{
  "model": "image classifier",
  "dataset": "stained colorectal tissue patches (NCT-CRC-HE-100K)",
  "train_examples": 90422,
  "image_size": 32,
  "crop_scale_min": 0.7,
  "horizontal_flip": true,
  "translate": 0.06,
  "cutout": 0.25,
  "targets": ["tissue"],
  "num_classes": 9,
  "arch": "resnet",
  "norm": "batchnorm",
  "hidden_act": "silu",
  "depths": [5, 5, 5],
  "kernel_size": 3,
  "stem": "single",
  "avg_pool_shortcut": true,
  "widths": [64, 128, 256],
  "label_smoothing": 0.1,
  "loss": "cross_entropy",
  "init": "trunc_normal_002",
  "residual_init": "none",
  "optimizer": "adamw",
  "learning_rate": 0.0015,
  "beta1": 0.9,
  "beta2": 0.999,
  "eps": 1e-06,
  "gradient_centralization": true,
  "max_steps": 13400,
  "batch_size": 384,
  "epochs": 56.9,
  "lr_schedule": "wsd",
  "decay_fraction": 0.3,
  "final_lr_fraction": 0.05,
  "warmup_steps": 670,
  "weight_decay": 0.2
}
Rows from block 3 of a small image classifier, named by matrix and row number. Rows with one number belong to one channel. Each number is 128 + 32 x the weight over its row's rms, rounded and kept within 0 to 255. All counts start at 0. After the name is the row's rms in percent of the matrix's.
Before each channel's rows are labels from the 100 images, of 14848, where the channel reaches its highest value: "patch colour" is the nearest of a few named colours to the mean colour under the peak. Only what is clearly more common there than usual is listed. The data: stained colorectal tissue patches (NCT-CRC-HE-100K).
# convs0: first 3x3 conv (model.blocks.3.convs.0.weight, 64x64x3x3, each kernel summed), inputs 0-63
# convs1: second 3x3 conv (model.blocks.3.convs.1.weight, 64x64x3x3, transposed, each kernel summed), outputs 0-63

patch colour: brown
convs0.20 054 [155  82  98  79 147 125 145 118 117 165 185 101 114  44 112  91 113 121  93 112  96  47 133 142  95 100 139 103 104  38 174 124 148 107 134 158 148 147 141 155 112  97 116 143 180  94 125 127 162  76  99 125 129  96 112 120 127 103 146 102 179  85 131 141]
convs1.20 107 [160 172 126 118 158  80 155 184 139 101 175 166  93 130 133  85 156 138 163 160  61  81 131 147 148 121 114 135 177  54  93 166 135 167  91 139 108 171 181 141 129 136 118 184 113 114  93 109 115 177 105 175 115 132 134 157  96 134 135 140 130 167 188 136]

patch colour: white
convs0.11 117 [127 103 146 101  67  92 169 163 118 255 106 111 124  92 106 130 115 105 114 121 132 170  98 192 125 166 112 101 121 100 118 143  84  97  92 152  87 192 179 139 131 152 129 122 107 134 105 138 151 155  99  69 119 111 116 115 117 141 125  84 132 119 126 139]
convs1.11 156 [126 128 133 149 126 144 127 145  74 152  89 124 102 101 128 136 133  50 117 137 121 125  99 150 127 118 139 112  96 130 130  38 136 138 118 140 114  83  93  99  94  67  68 113 138 120 175 109 139  69 151  51 155 190 140 139 151  78 136 128 175 132  63 119]

patch colour: white
convs0.31 140 [121 110 247 134  84 107 132 161 102 139 135 101 109 153 117 129 248  95 111 101 138 186 111 142 123 127 140 107 143 138 155 151 154 107 113 113 136 160 148 119 149 142 126 117 110 107 146 128 130 145  78 114  99  93 194 125 128 139 116 203 126  89 107 127]
convs1.31 132 [171 133 132 114 145 135 113 161  51 185  92 121 118  94 134 145 160  39 120 146 140 159  96 109 120 118 161 140 114 128 153  72 131 140 128 143 147  52 137 111  98 119  99 120 174 122 208 107 142  96 162  78 175 164 144 141 157 100 136 154 150 130  73 136]

patch colour: brown
convs0.40 103 [141 110 207 115  84  91 142 125 118 196 134 104 128 134 113 133 233 108 117 136 132 152 114 105  66 130 147 134 126 139 127 145 191  85  98 117  97 149 168  95 164 120 136 127 140 134 159 120 111 138 105 116 112 139 208 103 125 128  87 207  86 123 129 141]
convs1.40 068 [143 135 116 137 155 161 120 138  93 182  89  76 112 120  92 153 151  76 104 100 131 166  78 103 100 135 165 145 103 133 131  74 102 174 124 113 151 114  75 132  74 103 112 104 149 149 181 125 125  44 131  68 152 182 144 132 159 107 124 174 184 124  92 118]

patch colour: white
convs0.56 093 [155 150 180 110 138  83 141 111 118 209 110  35 147 128  80 149 157 117 143 143 148 145 135 128  67 163 143  74 139 107 128 129 129 106  93 144  93 188 174 160 130 123 101 119 143 139  95 145 113 128  55 102 124 143 145 154 108 128 107 120 137  39 113 124]
convs1.56 097 [156 114 139 187 128 131 108 128 154 134  90 135  96  74 140 132 162  33 114 131 124 112  90 125 121 131  89  90 126 107 131  63 113 156 107 168 137 116 153 124  61  53  95 105 186 115 170  90 113 117 187  90 130 162 123 137 168 113 169 124 152 154 104 134]

patch colour: brown
convs0.34 089 [121 147 163  89  93 129 139 157 137 188  98 110 120  48 122 112 188 157 115 171 127 109 131 103  36 202 122 128 136 132 125 143 149 105 133  97 107 118 185 129  96 116 155 121 106  72 172  96 151 135 101 134 128 141 171 144 102 114  67 184 145 139 151 145]
convs1.34 070 [101 146 121 125  99 115 136 129 128  84 165  57  83 135  90 103 101 189 133  84 127 100 180 157  78 136 128 159 157  94  84 123  79 127  83 125 148 205  58 134 144 153 116 166 112 107 112 170  73 112 160 149 118 109 112 106 174 145  91 157 135 130 122  93]