From a checkpoint of a small image classifier.
Training: 13400 steps, batches of 384, held-out accuracy 98%.
Data: trained on stained colorectal tissue patches (NCT-CRC-HE-100K), 90422 training examples, 56.9 epochs.
Rows from block 8 of a small image classifier, named by matrix and row number. Rows with one number belong to one channel. Each number is 128 + 32 x the weight over its row's rms, rounded and kept within 0 to 255. All counts start at 0. Numbers have three digits each. After the name is the row's rms in percent of the matrix's.
After each channel's rows are labels from the 100 images, of 14848, where the channel reaches its highest value: "patch colour" is the nearest of a few named colours to the mean colour under the peak. Only what is clearly more common there than usual is listed. The data: stained colorectal tissue patches (NCT-CRC-HE-100K).
# convs0: first 3x3 conv (model.blocks.8.convs.0.weight, 128x128x3x3, each kernel summed), inputs 0-42
# convs1: second 3x3 conv (model.blocks.8.convs.1.weight, 128x128x3x3, transposed, each kernel summed), outputs 0-42

convs0.53 077:097171079094135150107092141204072128183122161158109172159131212118129140083110111089117100143193120108101140143147170177121161133
convs1.53 086:140151165109125170161129120139202217134070161110145149113094128114121113169062137149151092128201096153157134157124174154111101136
patch colour: pink

convs0.96 081:123081097109143156209123173165091119097111123161190085115120112112113092083176204105134128165109126151149187145142132150136086104
convs1.96 093:126084075123060121078165144127112139159141189153116081138115103170150135155124153077126165129063174142065088173164112099197163158
patch colour: white

convs0.94 090:144089076093130177178128172148097106085109111129223123100116102114120122064184190113169150134079126125130166100117146179128094102
convs1.94 113:106068093123074112090166136101117113136122159138087098153112100170195144142145142075093156108073158089085070115157111087151153172
patch colour: white

convs0.64 070:155126111148114161109075097207150140152130154155070115138131159098073155095104152104058080183180186181112146141143165165137130153
convs1.64 089:130146169108163154155133117142143191120114134118213146084098162134078091140014113142181100150171104138156156167105153165170129124
patch colour: pink

convs0.15 084:137077079093129165193120163134081113053108142109208115116119085114106112074190198114149146139094123143156174107123134159113091109
convs1.15 102:102076081128059113076174153112118112162129170153098086141113097175182154149158152070104160116082164092084082143171111089158168167
patch colour: white

convs0.95 081:151106072105138185147119151157069118100112122140198094117131130116114107082175211089162157144075126139132170109139150166130100090
convs1.95 096:103072085119063119105177146113120145133108170135092097170107087173167153154163159099111160120077164126108094133169128077145154163
patch colour: white

convs0.56 075:137081080098136164195123168145087122068109122133198099118116101127113102084182216105146142153096122147151192122140132163128089101
convs1.56 093:107075086125068113084172155114122123166125172151102084154120092180179146151145158091113169120080173111097083149173111083175166161
patch colour: white

convs0.68 088:125082092105121151213124175164098123073112129152201092113112091111104102083187187115132127155119124144135177141138130154128099106
convs1.68 101:122080072132050114072158145123116129170134178154114082129113099173161140147121146073123158127066175133066083169161108098192172163
patch colour: white

convs0.77 086:153108068102131184151125152155070122077104121122204102122129116119114114085173193095166153138083122143132155101133145172124104094
convs1.77 099:097071083128064120097170141116114126135110155134088088158110090178182155153161155090103157120081160107096091129162121079135158168
patch colour: white

convs0.14 097:153096085083111178176133167124098082082095116105217134101117096101124134067171182125172158102076118104146171082101139176132091107
convs1.14 126:105080092119066104083162135095121113135118150144085105148105111154190158139163146076085153104077154069078074102149106082138153173
patch colour: white

convs0.109 080:139082073101135167183125162149075120070112130129205097118120094121108101078183207107159141150092126152144175110130143168123092102
convs1.109 095:104068081128065121086168148115120121152121171148098085151113095178182149153150155080108168118077167106085085141172113084161166168
patch colour: white

convs0.24 081:134092095117145151203122187158100158068110123165193089110119105117097094084184169092139127152132131147127176141137135151135110105
convs1.24 089:101076102143059116094155148116128118183129187154101097134111103183176142140116142080122148125070175120087092186172118094183178163
patch colour: white

convs0.97 082:148088076097131175169120159150067111078102119123217106112123107117111107081181203098164151141087127142141164111135141175122099094
convs1.97 100:099071082126065117093176145110113122141117161142091088159114095176185153152161150080105163117075164110097083128167115090146160169
patch colour: white

convs0.27 081:119130095118144136094103107206138146200110151186087111146130202114056158121117108108114082135153178164080153149133105179152171170
convs1.27 093:143121177111130153175131098139168203144123163160162152054108149128119081150000134149161091165156108145151134167126142144187099140
patch colour: grey

convs0.102 088:140084077097130167191126177144103109086118118142228111101116089106114111061186185123152146136084124118141183103113137168133093098
convs1.102 111:110071085128063107075167138107121120147122167149090092147108106163186146144141148077104157112074169096075074121158107086165155171
patch colour: white

convs0.98 129:150110067121158139173079110091122066128076142098151189119093159130096127081144144146108118074158116083094174156098119160116137165
convs1.98 104:128102130098129099134089137093144117198095176178143119143111143109097179123131130131111107124079074119111155108119064177146110175
patch colour: pink

convs0.61 084:128082084103128158201130185153109136056117132142208095117109082111092107073190173116139134147119121142134176123124137161123112110
convs1.61 103:109072089136055113079157146118124125177125180159095085135110099180183147144129144070115151120073173108079084161166109094169169174
patch colour: white

convs0.57 133:200158145129082139118134069118121109096102154136112150067110153154105166130113099134109141067138107080113148075080144154152155166
convs1.57 095:128138162117144125141094095100135126142091105125163148137128145127089119118143132167161088169173088178153174163133047160094111094
patch colour: pink

convs0.23 172:189148164123176156100103096090121100102137097094127160107128140132110140128119089119055145051127099088132164074079177133143123151
convs1.23 119:084160198102179115119126071118114148121139167130106131180138135082093109151147145144121141122145100109109122157099099096176163093
patch colour: pink

convs0.17 068:185154111086142160149085143131060104160148121152164090160128188143088137074139188079105145169119116133150184119144148131128144106
convs1.17 059:146128128103147125136162136126145137172123201143183109129093115189131153145145162110176148178162139167119177214166116127139128177
patch colour: white

convs0.0 078:122087097113126160208129178170091127084109124163187066136122114116105098089179190103131127168139131160145183151151131147138114106
convs1.0 089:130088081130066120079158145138120142173140184154118076132111099182165140150116156081135159140076175143084093200171114106188165163
patch colour: white

convs0.30 155:131135163146095126098128104109156142110149124074129172070136178132108161099115104117100175030149153108126167120130163143113131136
convs1.30 107:164158154104156150161099118098206096136127117156182158150126092101147085164097102153135129119236088093122171105112169123084100127
patch colour: brown

convs0.125 087:120080090108128152230129176150101134085112128148186093121112087100094101082193184110133129157127114142135192133119128143129105125
convs1.125 098:123085077132051113082148143124115130177139196162114080127108102165160158141122149067125148127065169131053093176157114100183161169
patch colour: white

convs0.42 079:132102067115145169141121159184074127096122120158185085125110125127108117096182200085160145158120136162128164118135151178128118098
convs1.42 088:114071088120078128108182148109126143131103183134094094169111081185179146148141155092112177120087158133109094153172125096148158176
patch colour: white