{"cutout": 0.25, "num_classes": 9, "kernel_size": 3, "init": "trunc_normal_002", "residual_init": "none", "lr": 0.0015, "beta1": 0.9, "batch_size": 384, "lr_schedule": "wsd", "final_lr_fraction": 0.05, "warmup_steps": 670}
Rows from block 6 of a small image classifier, named by matrix and row number. Rows with one number belong to one channel. Each number is 128 + 32 x the weight over its row's rms, rounded and kept within 0 to 255. All counts start at 0. After the name is the row's rms in percent of the matrix's.
After each channel's rows are labels from the 100 images, of 14848, where the channel reaches its highest value: "responds to" is what is common among them; "patch colour" is the nearest of a few named colours to the mean colour under the peak. Only what is clearly more common there than usual is listed. The data: stained colorectal tissue patches (NCT-CRC-HE-100K). In brackets: how many of the 100.
# convs0: first 3x3 conv (model.blocks.6.convs.0.weight, 128x128x3x3, each kernel summed), inputs 64-127
# convs1: second 3x3 conv (model.blocks.6.convs.1.weight, 128x128x3x3, transposed, each kernel summed), outputs 64-127

convs0.32 114 [132  90 147 158 136 128 146 165 164  97 177 121 136 146 125  80 157 120 164 102  91 185  83 159 135 133  90 143 128 109 148 116 157 163 171  99 123 112 124 149 117 140 154 123 116 147 139 128 131  89 165 163 133  53 136 117  89  99 144 161 107 116  94 149]
convs1.32 109 [131 112 107 158  82 147 129 125  89 113 109 121  79 133 129 140 169 138  91 105  74 106 110 158  94 160 123 112 138  95 122  74 162 106  94 127 127 120 128 154 106 160 200  83  54 108 186 176 123  87 159  70 103 127 116 152  94  69 122  96  77 139 164 101]
responds to: tissue: smooth muscle (41); tissue: debris (28)
patch colour: grey (75)

convs0.71 125 [151 122 179 123 101 106 146  39 118 157 165 155 165 133 139  82 166  94  85 141 151 108 111 123  49 124 128 128 206 109 133 190 133 126 126 141 133  82 124 127 128 148 153 166 129 146 126  92  69 115 148 116 169 144 141 129 134  95 167 143 119 114 107 161]
convs1.71 107 [139 107  66 144  81 140 174 135  73  60  98 180 121  98 196 123 126 129 125 122 158 110  91 142 154 124 103 106 181  54 171 122  77 114 148  91  78 129 126 108 134  29  89 121 123 117 138 119 112 164 110 115 117 151 137 143 163  79 107 161 102 157 149  77]
responds to: tissue: debris (76)
patch colour: purple (39)

convs0.58 105 [ 67 101 135 108 116 126 124 148 110 158 126  96 161 150 115  98 134 105 112  89  59  67 149  82  92 112 132 138 156 111 152 152 158 172 145 138 155 143 129 105 104 169 105 165 138  95 117 109 148 169 127  92 205 114 124  90 122 112 121  84 122 142 131 170]
convs1.58 094 [127 143  81 149 155 105 112  99  98 112  86  85 175 118 163 136 108  99  76 148  90 129 166 126 190 151 143 103 214  76 147  95 122 119 149  77 114 187  71 119  79 182 101 126 103 134 142 144 127 133 123 160 105 129 129 156 125 106  78 164 105 142 176  91]
responds to: tissue: smooth muscle (69)
patch colour: pink (97)

convs0.87 104 [148 145 122  89 140 143 139 131 153  78 116 121  72 152 105 158  84 183 106 138  98 162 141 116 119 128  90  97  84 109 145 107 133 147  78 147  87 114  86 117 115 118  84 113 113 142  84 139 121 107 136 177  94 111 136  92 125 145  86 125  48 119 134 154]
convs1.87 104 [ 93 198 124 110 169 127 156 122 155 134 147 102  87 149 115 183 136 109 125 134 120 193 128  80  87 117 122  76 109 152  91 165 139 120  81 132 142 105 144 121 138  99 117 131 119 145 106 115 140 124 142 189 156 149 161 190 124 138  89 147 172  66 149 168]
responds to: tissue: smooth muscle (100)
patch colour: pink (100)

convs0.14 110 [126 138 115 175  80 118 152 161 156  78 163 123 135 108 115 147 130 132 121  56  91 165 128 152 131 114  63 136 147  96 107 129 150 149 116 117 149 143 157 135 119 151 145  83 159 136 114 114 141 116 171 111 151 121  49 139 117 171  92 175 121 113 106 170]
convs1.14 107 [124 163 149 155 149 138 155 111 142 123  52 141 105 145  95 129 112 121 124 167  91 106 123 197 112 125 138 100 137  88 121  77 134 132  74 130 174 170 101 158  90 167 187 125  96  80  95 130 113 135 131 153 172  95 139 129  92 128 136 118  68 129  75  94]
responds to: tissue: smooth muscle (74)
patch colour: pink (67)

convs0.27 108 [118 129  98  70 168 124 165  60 125 151 112 143 131 149 168  92 153 121  61 144 103 113 135 113  92 156 116 195 131 124 120 162 120 159 178 135 140  97  94 120 144 136 148 149 113 113 135 117 105 174  99 126 212 144 101 100 134  97 136 131 145 112  82 137]
convs1.27 098 [131 100 137 168 141 144 144  95  87  97 119 145 152 116 173 126 141  89  96  80  93 145 102 129 134 125  94 147 198 109 110 126 121  65 146 113 111  89 107 140 148 127 122 155 113 189 118 126 108 143 130 123 154 128 108 163 159 125 133  99 134  61 177  76]
responds to: tissue: debris (48); tissue: mucus (30)
patch colour: pink (75)

convs0.41 101 [110  86 147 137 153 112  88 132 182 109 138  68 139 130 104 176 132 126 136  52 115 178  67 155 111 150  70 141 142  88 104 139 120 156 147  72 150 145 110 166 119 157 135 110  73 165  95 132  86 113 156 105 154 113 102 134 127  83 123 165 119  81 106 180]
convs1.41 086 [132  94 155 172 140 140 117 131 155 122 135 122 104 160  91 193 153  98 113  72 135 141  33 139 106 151 119 132 142 143 111  98 129 151 126 108 142 169 149 154 100 174 230 183  72 154  76 136 158 165 106 127 146 128 100 119 131  82 119 110  77 175 100  66]
responds to: tissue: debris (39); tissue: cancer-associated stroma (34)
patch colour: pink (69)

convs0.21 102 [147 140  97 141 107 141  72 100 176 147 172 141 112 119 102  95 133 156 148 139  78 158 103 163 104 144 139 164 164 122 115 100 127 154 103 130  81  98 142 154 111 172 177 118 157 194 114 146 139  74 152 158 121  59 145 101 126 115 176 134  70  99  84 154]
convs1.21 101 [ 89 140 118 144  68 148 142 121 124 149 117 132 101 130 133 126 200 133 106  97 112 134 128 129 115  59 166 120 156 166  38 125 145 114 106 138 110 108 110  95 132 128 142  70 123 118 113 164 114 113 141 119 101 160  98  96  92  97 129 138 130 153 158 116]
responds to: tissue: smooth muscle (54); tissue: debris (42)
patch colour: grey (80)