{"arch": "resnet", "model": "image classifier", "dataset": "stained colorectal tissue patches (NCT-CRC-HE-100K)", "train_examples": 90422, "image_size": 32, "crop_scale_min": 0.7, "horizontal_flip": true, "translate": 0.06, "cutout": 0.25, "targets": ["tissue"], "num_classes": 9, "norm": "batchnorm", "hidden_act": "silu", "depths": [5, 5, 5], "kernel_size": 3, "stem": "single", "avg_pool_shortcut": true, "widths": [64, 128, 256], "label_smoothing": 0.1, "loss": "cross_entropy", "init": "trunc_normal_002", "residual_init": "none", "optimizer": "adamw", "learning_rate": 0.0015, "beta1": 0.9, "beta2": 0.999, "eps": 1e-06, "gradient_centralization": true, "max_steps": 13400, "batch_size": 384, "epochs": 56.9, "lr_schedule": "wsd", "decay_fraction": 0.3, "final_lr_fraction": 0.05, "warmup_steps": 670, "weight_decay": 0.2}
Rows from block 4 of a small image classifier, named by matrix and row number. Rows with one number belong to one channel. Each number is 500 + 40 x the weight over its row's rms, rounded and kept within 0 to 999. All counts start at 0. Numbers have three digits each.
After each channel's rows are labels from the 100 images, of 14848, where the channel reaches its highest value: "top examples" is what is common among them. Only what is clearly more common there than usual is listed. The data: stained colorectal tissue patches (NCT-CRC-HE-100K). In brackets: how many of the 100, against the usual share in percent.
# convs0: first 3x3 conv (model.blocks.4.convs.0.weight, 64x64x3x3, each kernel summed), inputs 0-63
# convs1: second 3x3 conv (model.blocks.4.convs.1.weight, 64x64x3x3, transposed, each kernel summed), outputs 0-63

convs0.50:508457389469537499480537466585527431441488477490477509435453464538487550495504528500448500484523484505485494561545518526463507462438538515528534425482579494489504474489488540520453536566515409
convs1.50:440535428458481469478474453422517437514564516483432525498496447519531527548450467501519509471454459465509471483509465473451529523527439470426532528547438439429486434491445477490446510497450495
top examples: tissue: adipose tissue (48 vs 10.2)

convs0.13:494423487468476504499514440581504496451630520446463496476455490570552572465454474492458507481528539494466514470549482467530492518488513476512518559413538482506500525481525513473505581485520429
convs1.13:492507497478509450415416500480566452550459498513492446459486426467523515541452515508539566495448497467515452478470486452489487504538433458460444473538463435428419486522445475458484468515483531
top examples: tissue: adipose tissue (33 vs 10.2)

convs0.57:482469546511472500452506470530579567497504497468540454484429434507516553531462520519524485538507545508536531450496504428507509475490379468506439484493423463420532553550496446521536522513536475
convs1.57:518462537549471534562534571538432533494506501463557535533466543512483412465540487492483470523547516539477546524539484529510435433497527541521515502428554539567556528448551561487530548473535481
top examples: tissue: normal colon mucosa (38 vs 8.6); tissue: tumour epithelium (36 vs 14.9)

convs0.19:490441471544530503413441480526562550508542480468500428471421432538543528531451537547558467484502528496514532459551524483518522467484481435525482497438456457455504494570557422520484505522529496
convs1.19:483454524515451505549528532545417518481492488516537488530479558539469514452525457536510462488551443519493545467618435514511415467480530503516513510506551589526487531421546541476521557466492499
top examples: tissue: tumour epithelium (46 vs 14.9); tissue: lymphocytes (30 vs 11.3)

convs0.38:449459518544441506516551491655500487470509491527524459469465506562451535484493467494454472486497449510468558494561496431488476453457488473538464551445538463538499541460528534542531555459494486
convs1.38:496549512468535456448465453497546464515425548518499441451531463433514534539463540545508538488460491469523455474411535446503541517531478449486418549528463430471470503534453446486509458560477531
top examples: tissue: adipose tissue (37 vs 10.2)

convs0.0:471489585519452485475493485533577573484482513457550464502443418556510491518481507502567487524521505469533542437516490459480499480493412479488469450487401467459528570576514494530562512507512489
convs1.0:523481547500470532562581560542462530503487514462552526530533502533499458496528499504481474532575518542498532570486557517492465368511515509512546518446528581568540503486558573508531497490528491
top examples: tissue: normal colon mucosa (49 vs 8.6)

convs0.37:482464513506462488435520501523554538477454511468518477466446443527528494513485515501519480538516570509492570483512545473509519488498385492482415486508342475451539527561483485525517534528517479
convs1.37:535487542501471525524536555556458480472475528469551520508461485576459481491514490495490499549547524544462521522572497520536457452516456534491499541475472540557599533491519619459538571443537463
top examples: tissue: tumour epithelium (35 vs 14.9); tissue: lymphocytes (30 vs 11.3)

convs0.51:497510357499513493510511456423541544510520514491392501422462464495528496521500519513508475471493506501521511511472502508500480489517505458495514505458508504498502383549523431525377524513528524
convs1.51:470494475518409519539520524500447561418504419482476556512507552570471556473542501492456414449551499512449535498575464545519500510451500491516499458460556569518519482485519488520474527494556450
top examples: tissue: tumour epithelium (35 vs 14.9); tissue: normal colon mucosa (30 vs 8.6)

convs0.45:475468489494469509455489447520607579536521507503509475472405449518506536521474547536487486504498510473543497481483461406508485482486393404516488502468504453476529502562509424518490525516546537
convs1.45:516477517541458509563534533517425548450511423470529550557478581503491436460525487480458440493519493531461548510537484554514450401445538529535519462459528548535532515453548501496515530509530440
top examples: tissue: tumour epithelium (38 vs 14.9); tissue: normal colon mucosa (28 vs 8.6)

convs0.20:483471418518469488463512467490602582493481521505446521496432411520508543497492486535539491550529461497514555457495503481464476470517384490506450429486425496456516466530519488506438530477521497
convs1.20:548469498504520552557591548510505531449556447503505529512477528501462416487531469430502471556506513530462518513524448543507477445447520548526549479421490570536552512497547552523501489410524479
top examples: tissue: normal colon mucosa (27 vs 8.6)

convs0.40:479470412529440519502491487486545551509499513437447473433412433567532478482499513529520484553495505509522548528540522478485499477524486459509502481497436492451540455591536389506436500530527520
convs1.40:475461522513413529551532568559417520506540456427512535523494507578448517498515489490399463519536499536464539481520484519490438436445502509519552487478533567511561537510561508487528511495531466
top examples: tissue: normal colon mucosa (88 vs 8.6)

convs0.23:483442521517444508441511462514585579483487528456524500462428468525527510517488506518508484547524510507514553475480516473487483465519349451493410447497431484448527527519480473509517530519543459
convs1.23:551449512536507565541556559538478531465515460492531537518441561503467441496537476443520487542519539528487529524548465522514469463458516566522544467423526559549578520462552562516504528436548491
top examples: tissue: normal colon mucosa (42 vs 8.6)

convs0.53:488460453552425482457483459496560534513529507426470473403409477547550530485469528488507467481488555538510552495522515479524519507489522434526535526481495458500520499520525368489473568524538489
convs1.53:502436507514442544534490592515443500579478485409504510526408552539487573517523513506465464485568539531510563493531494512537435473512520479524510506558548551492521514478526497499503579454551509
top examples: tissue: normal colon mucosa (73 vs 8.6)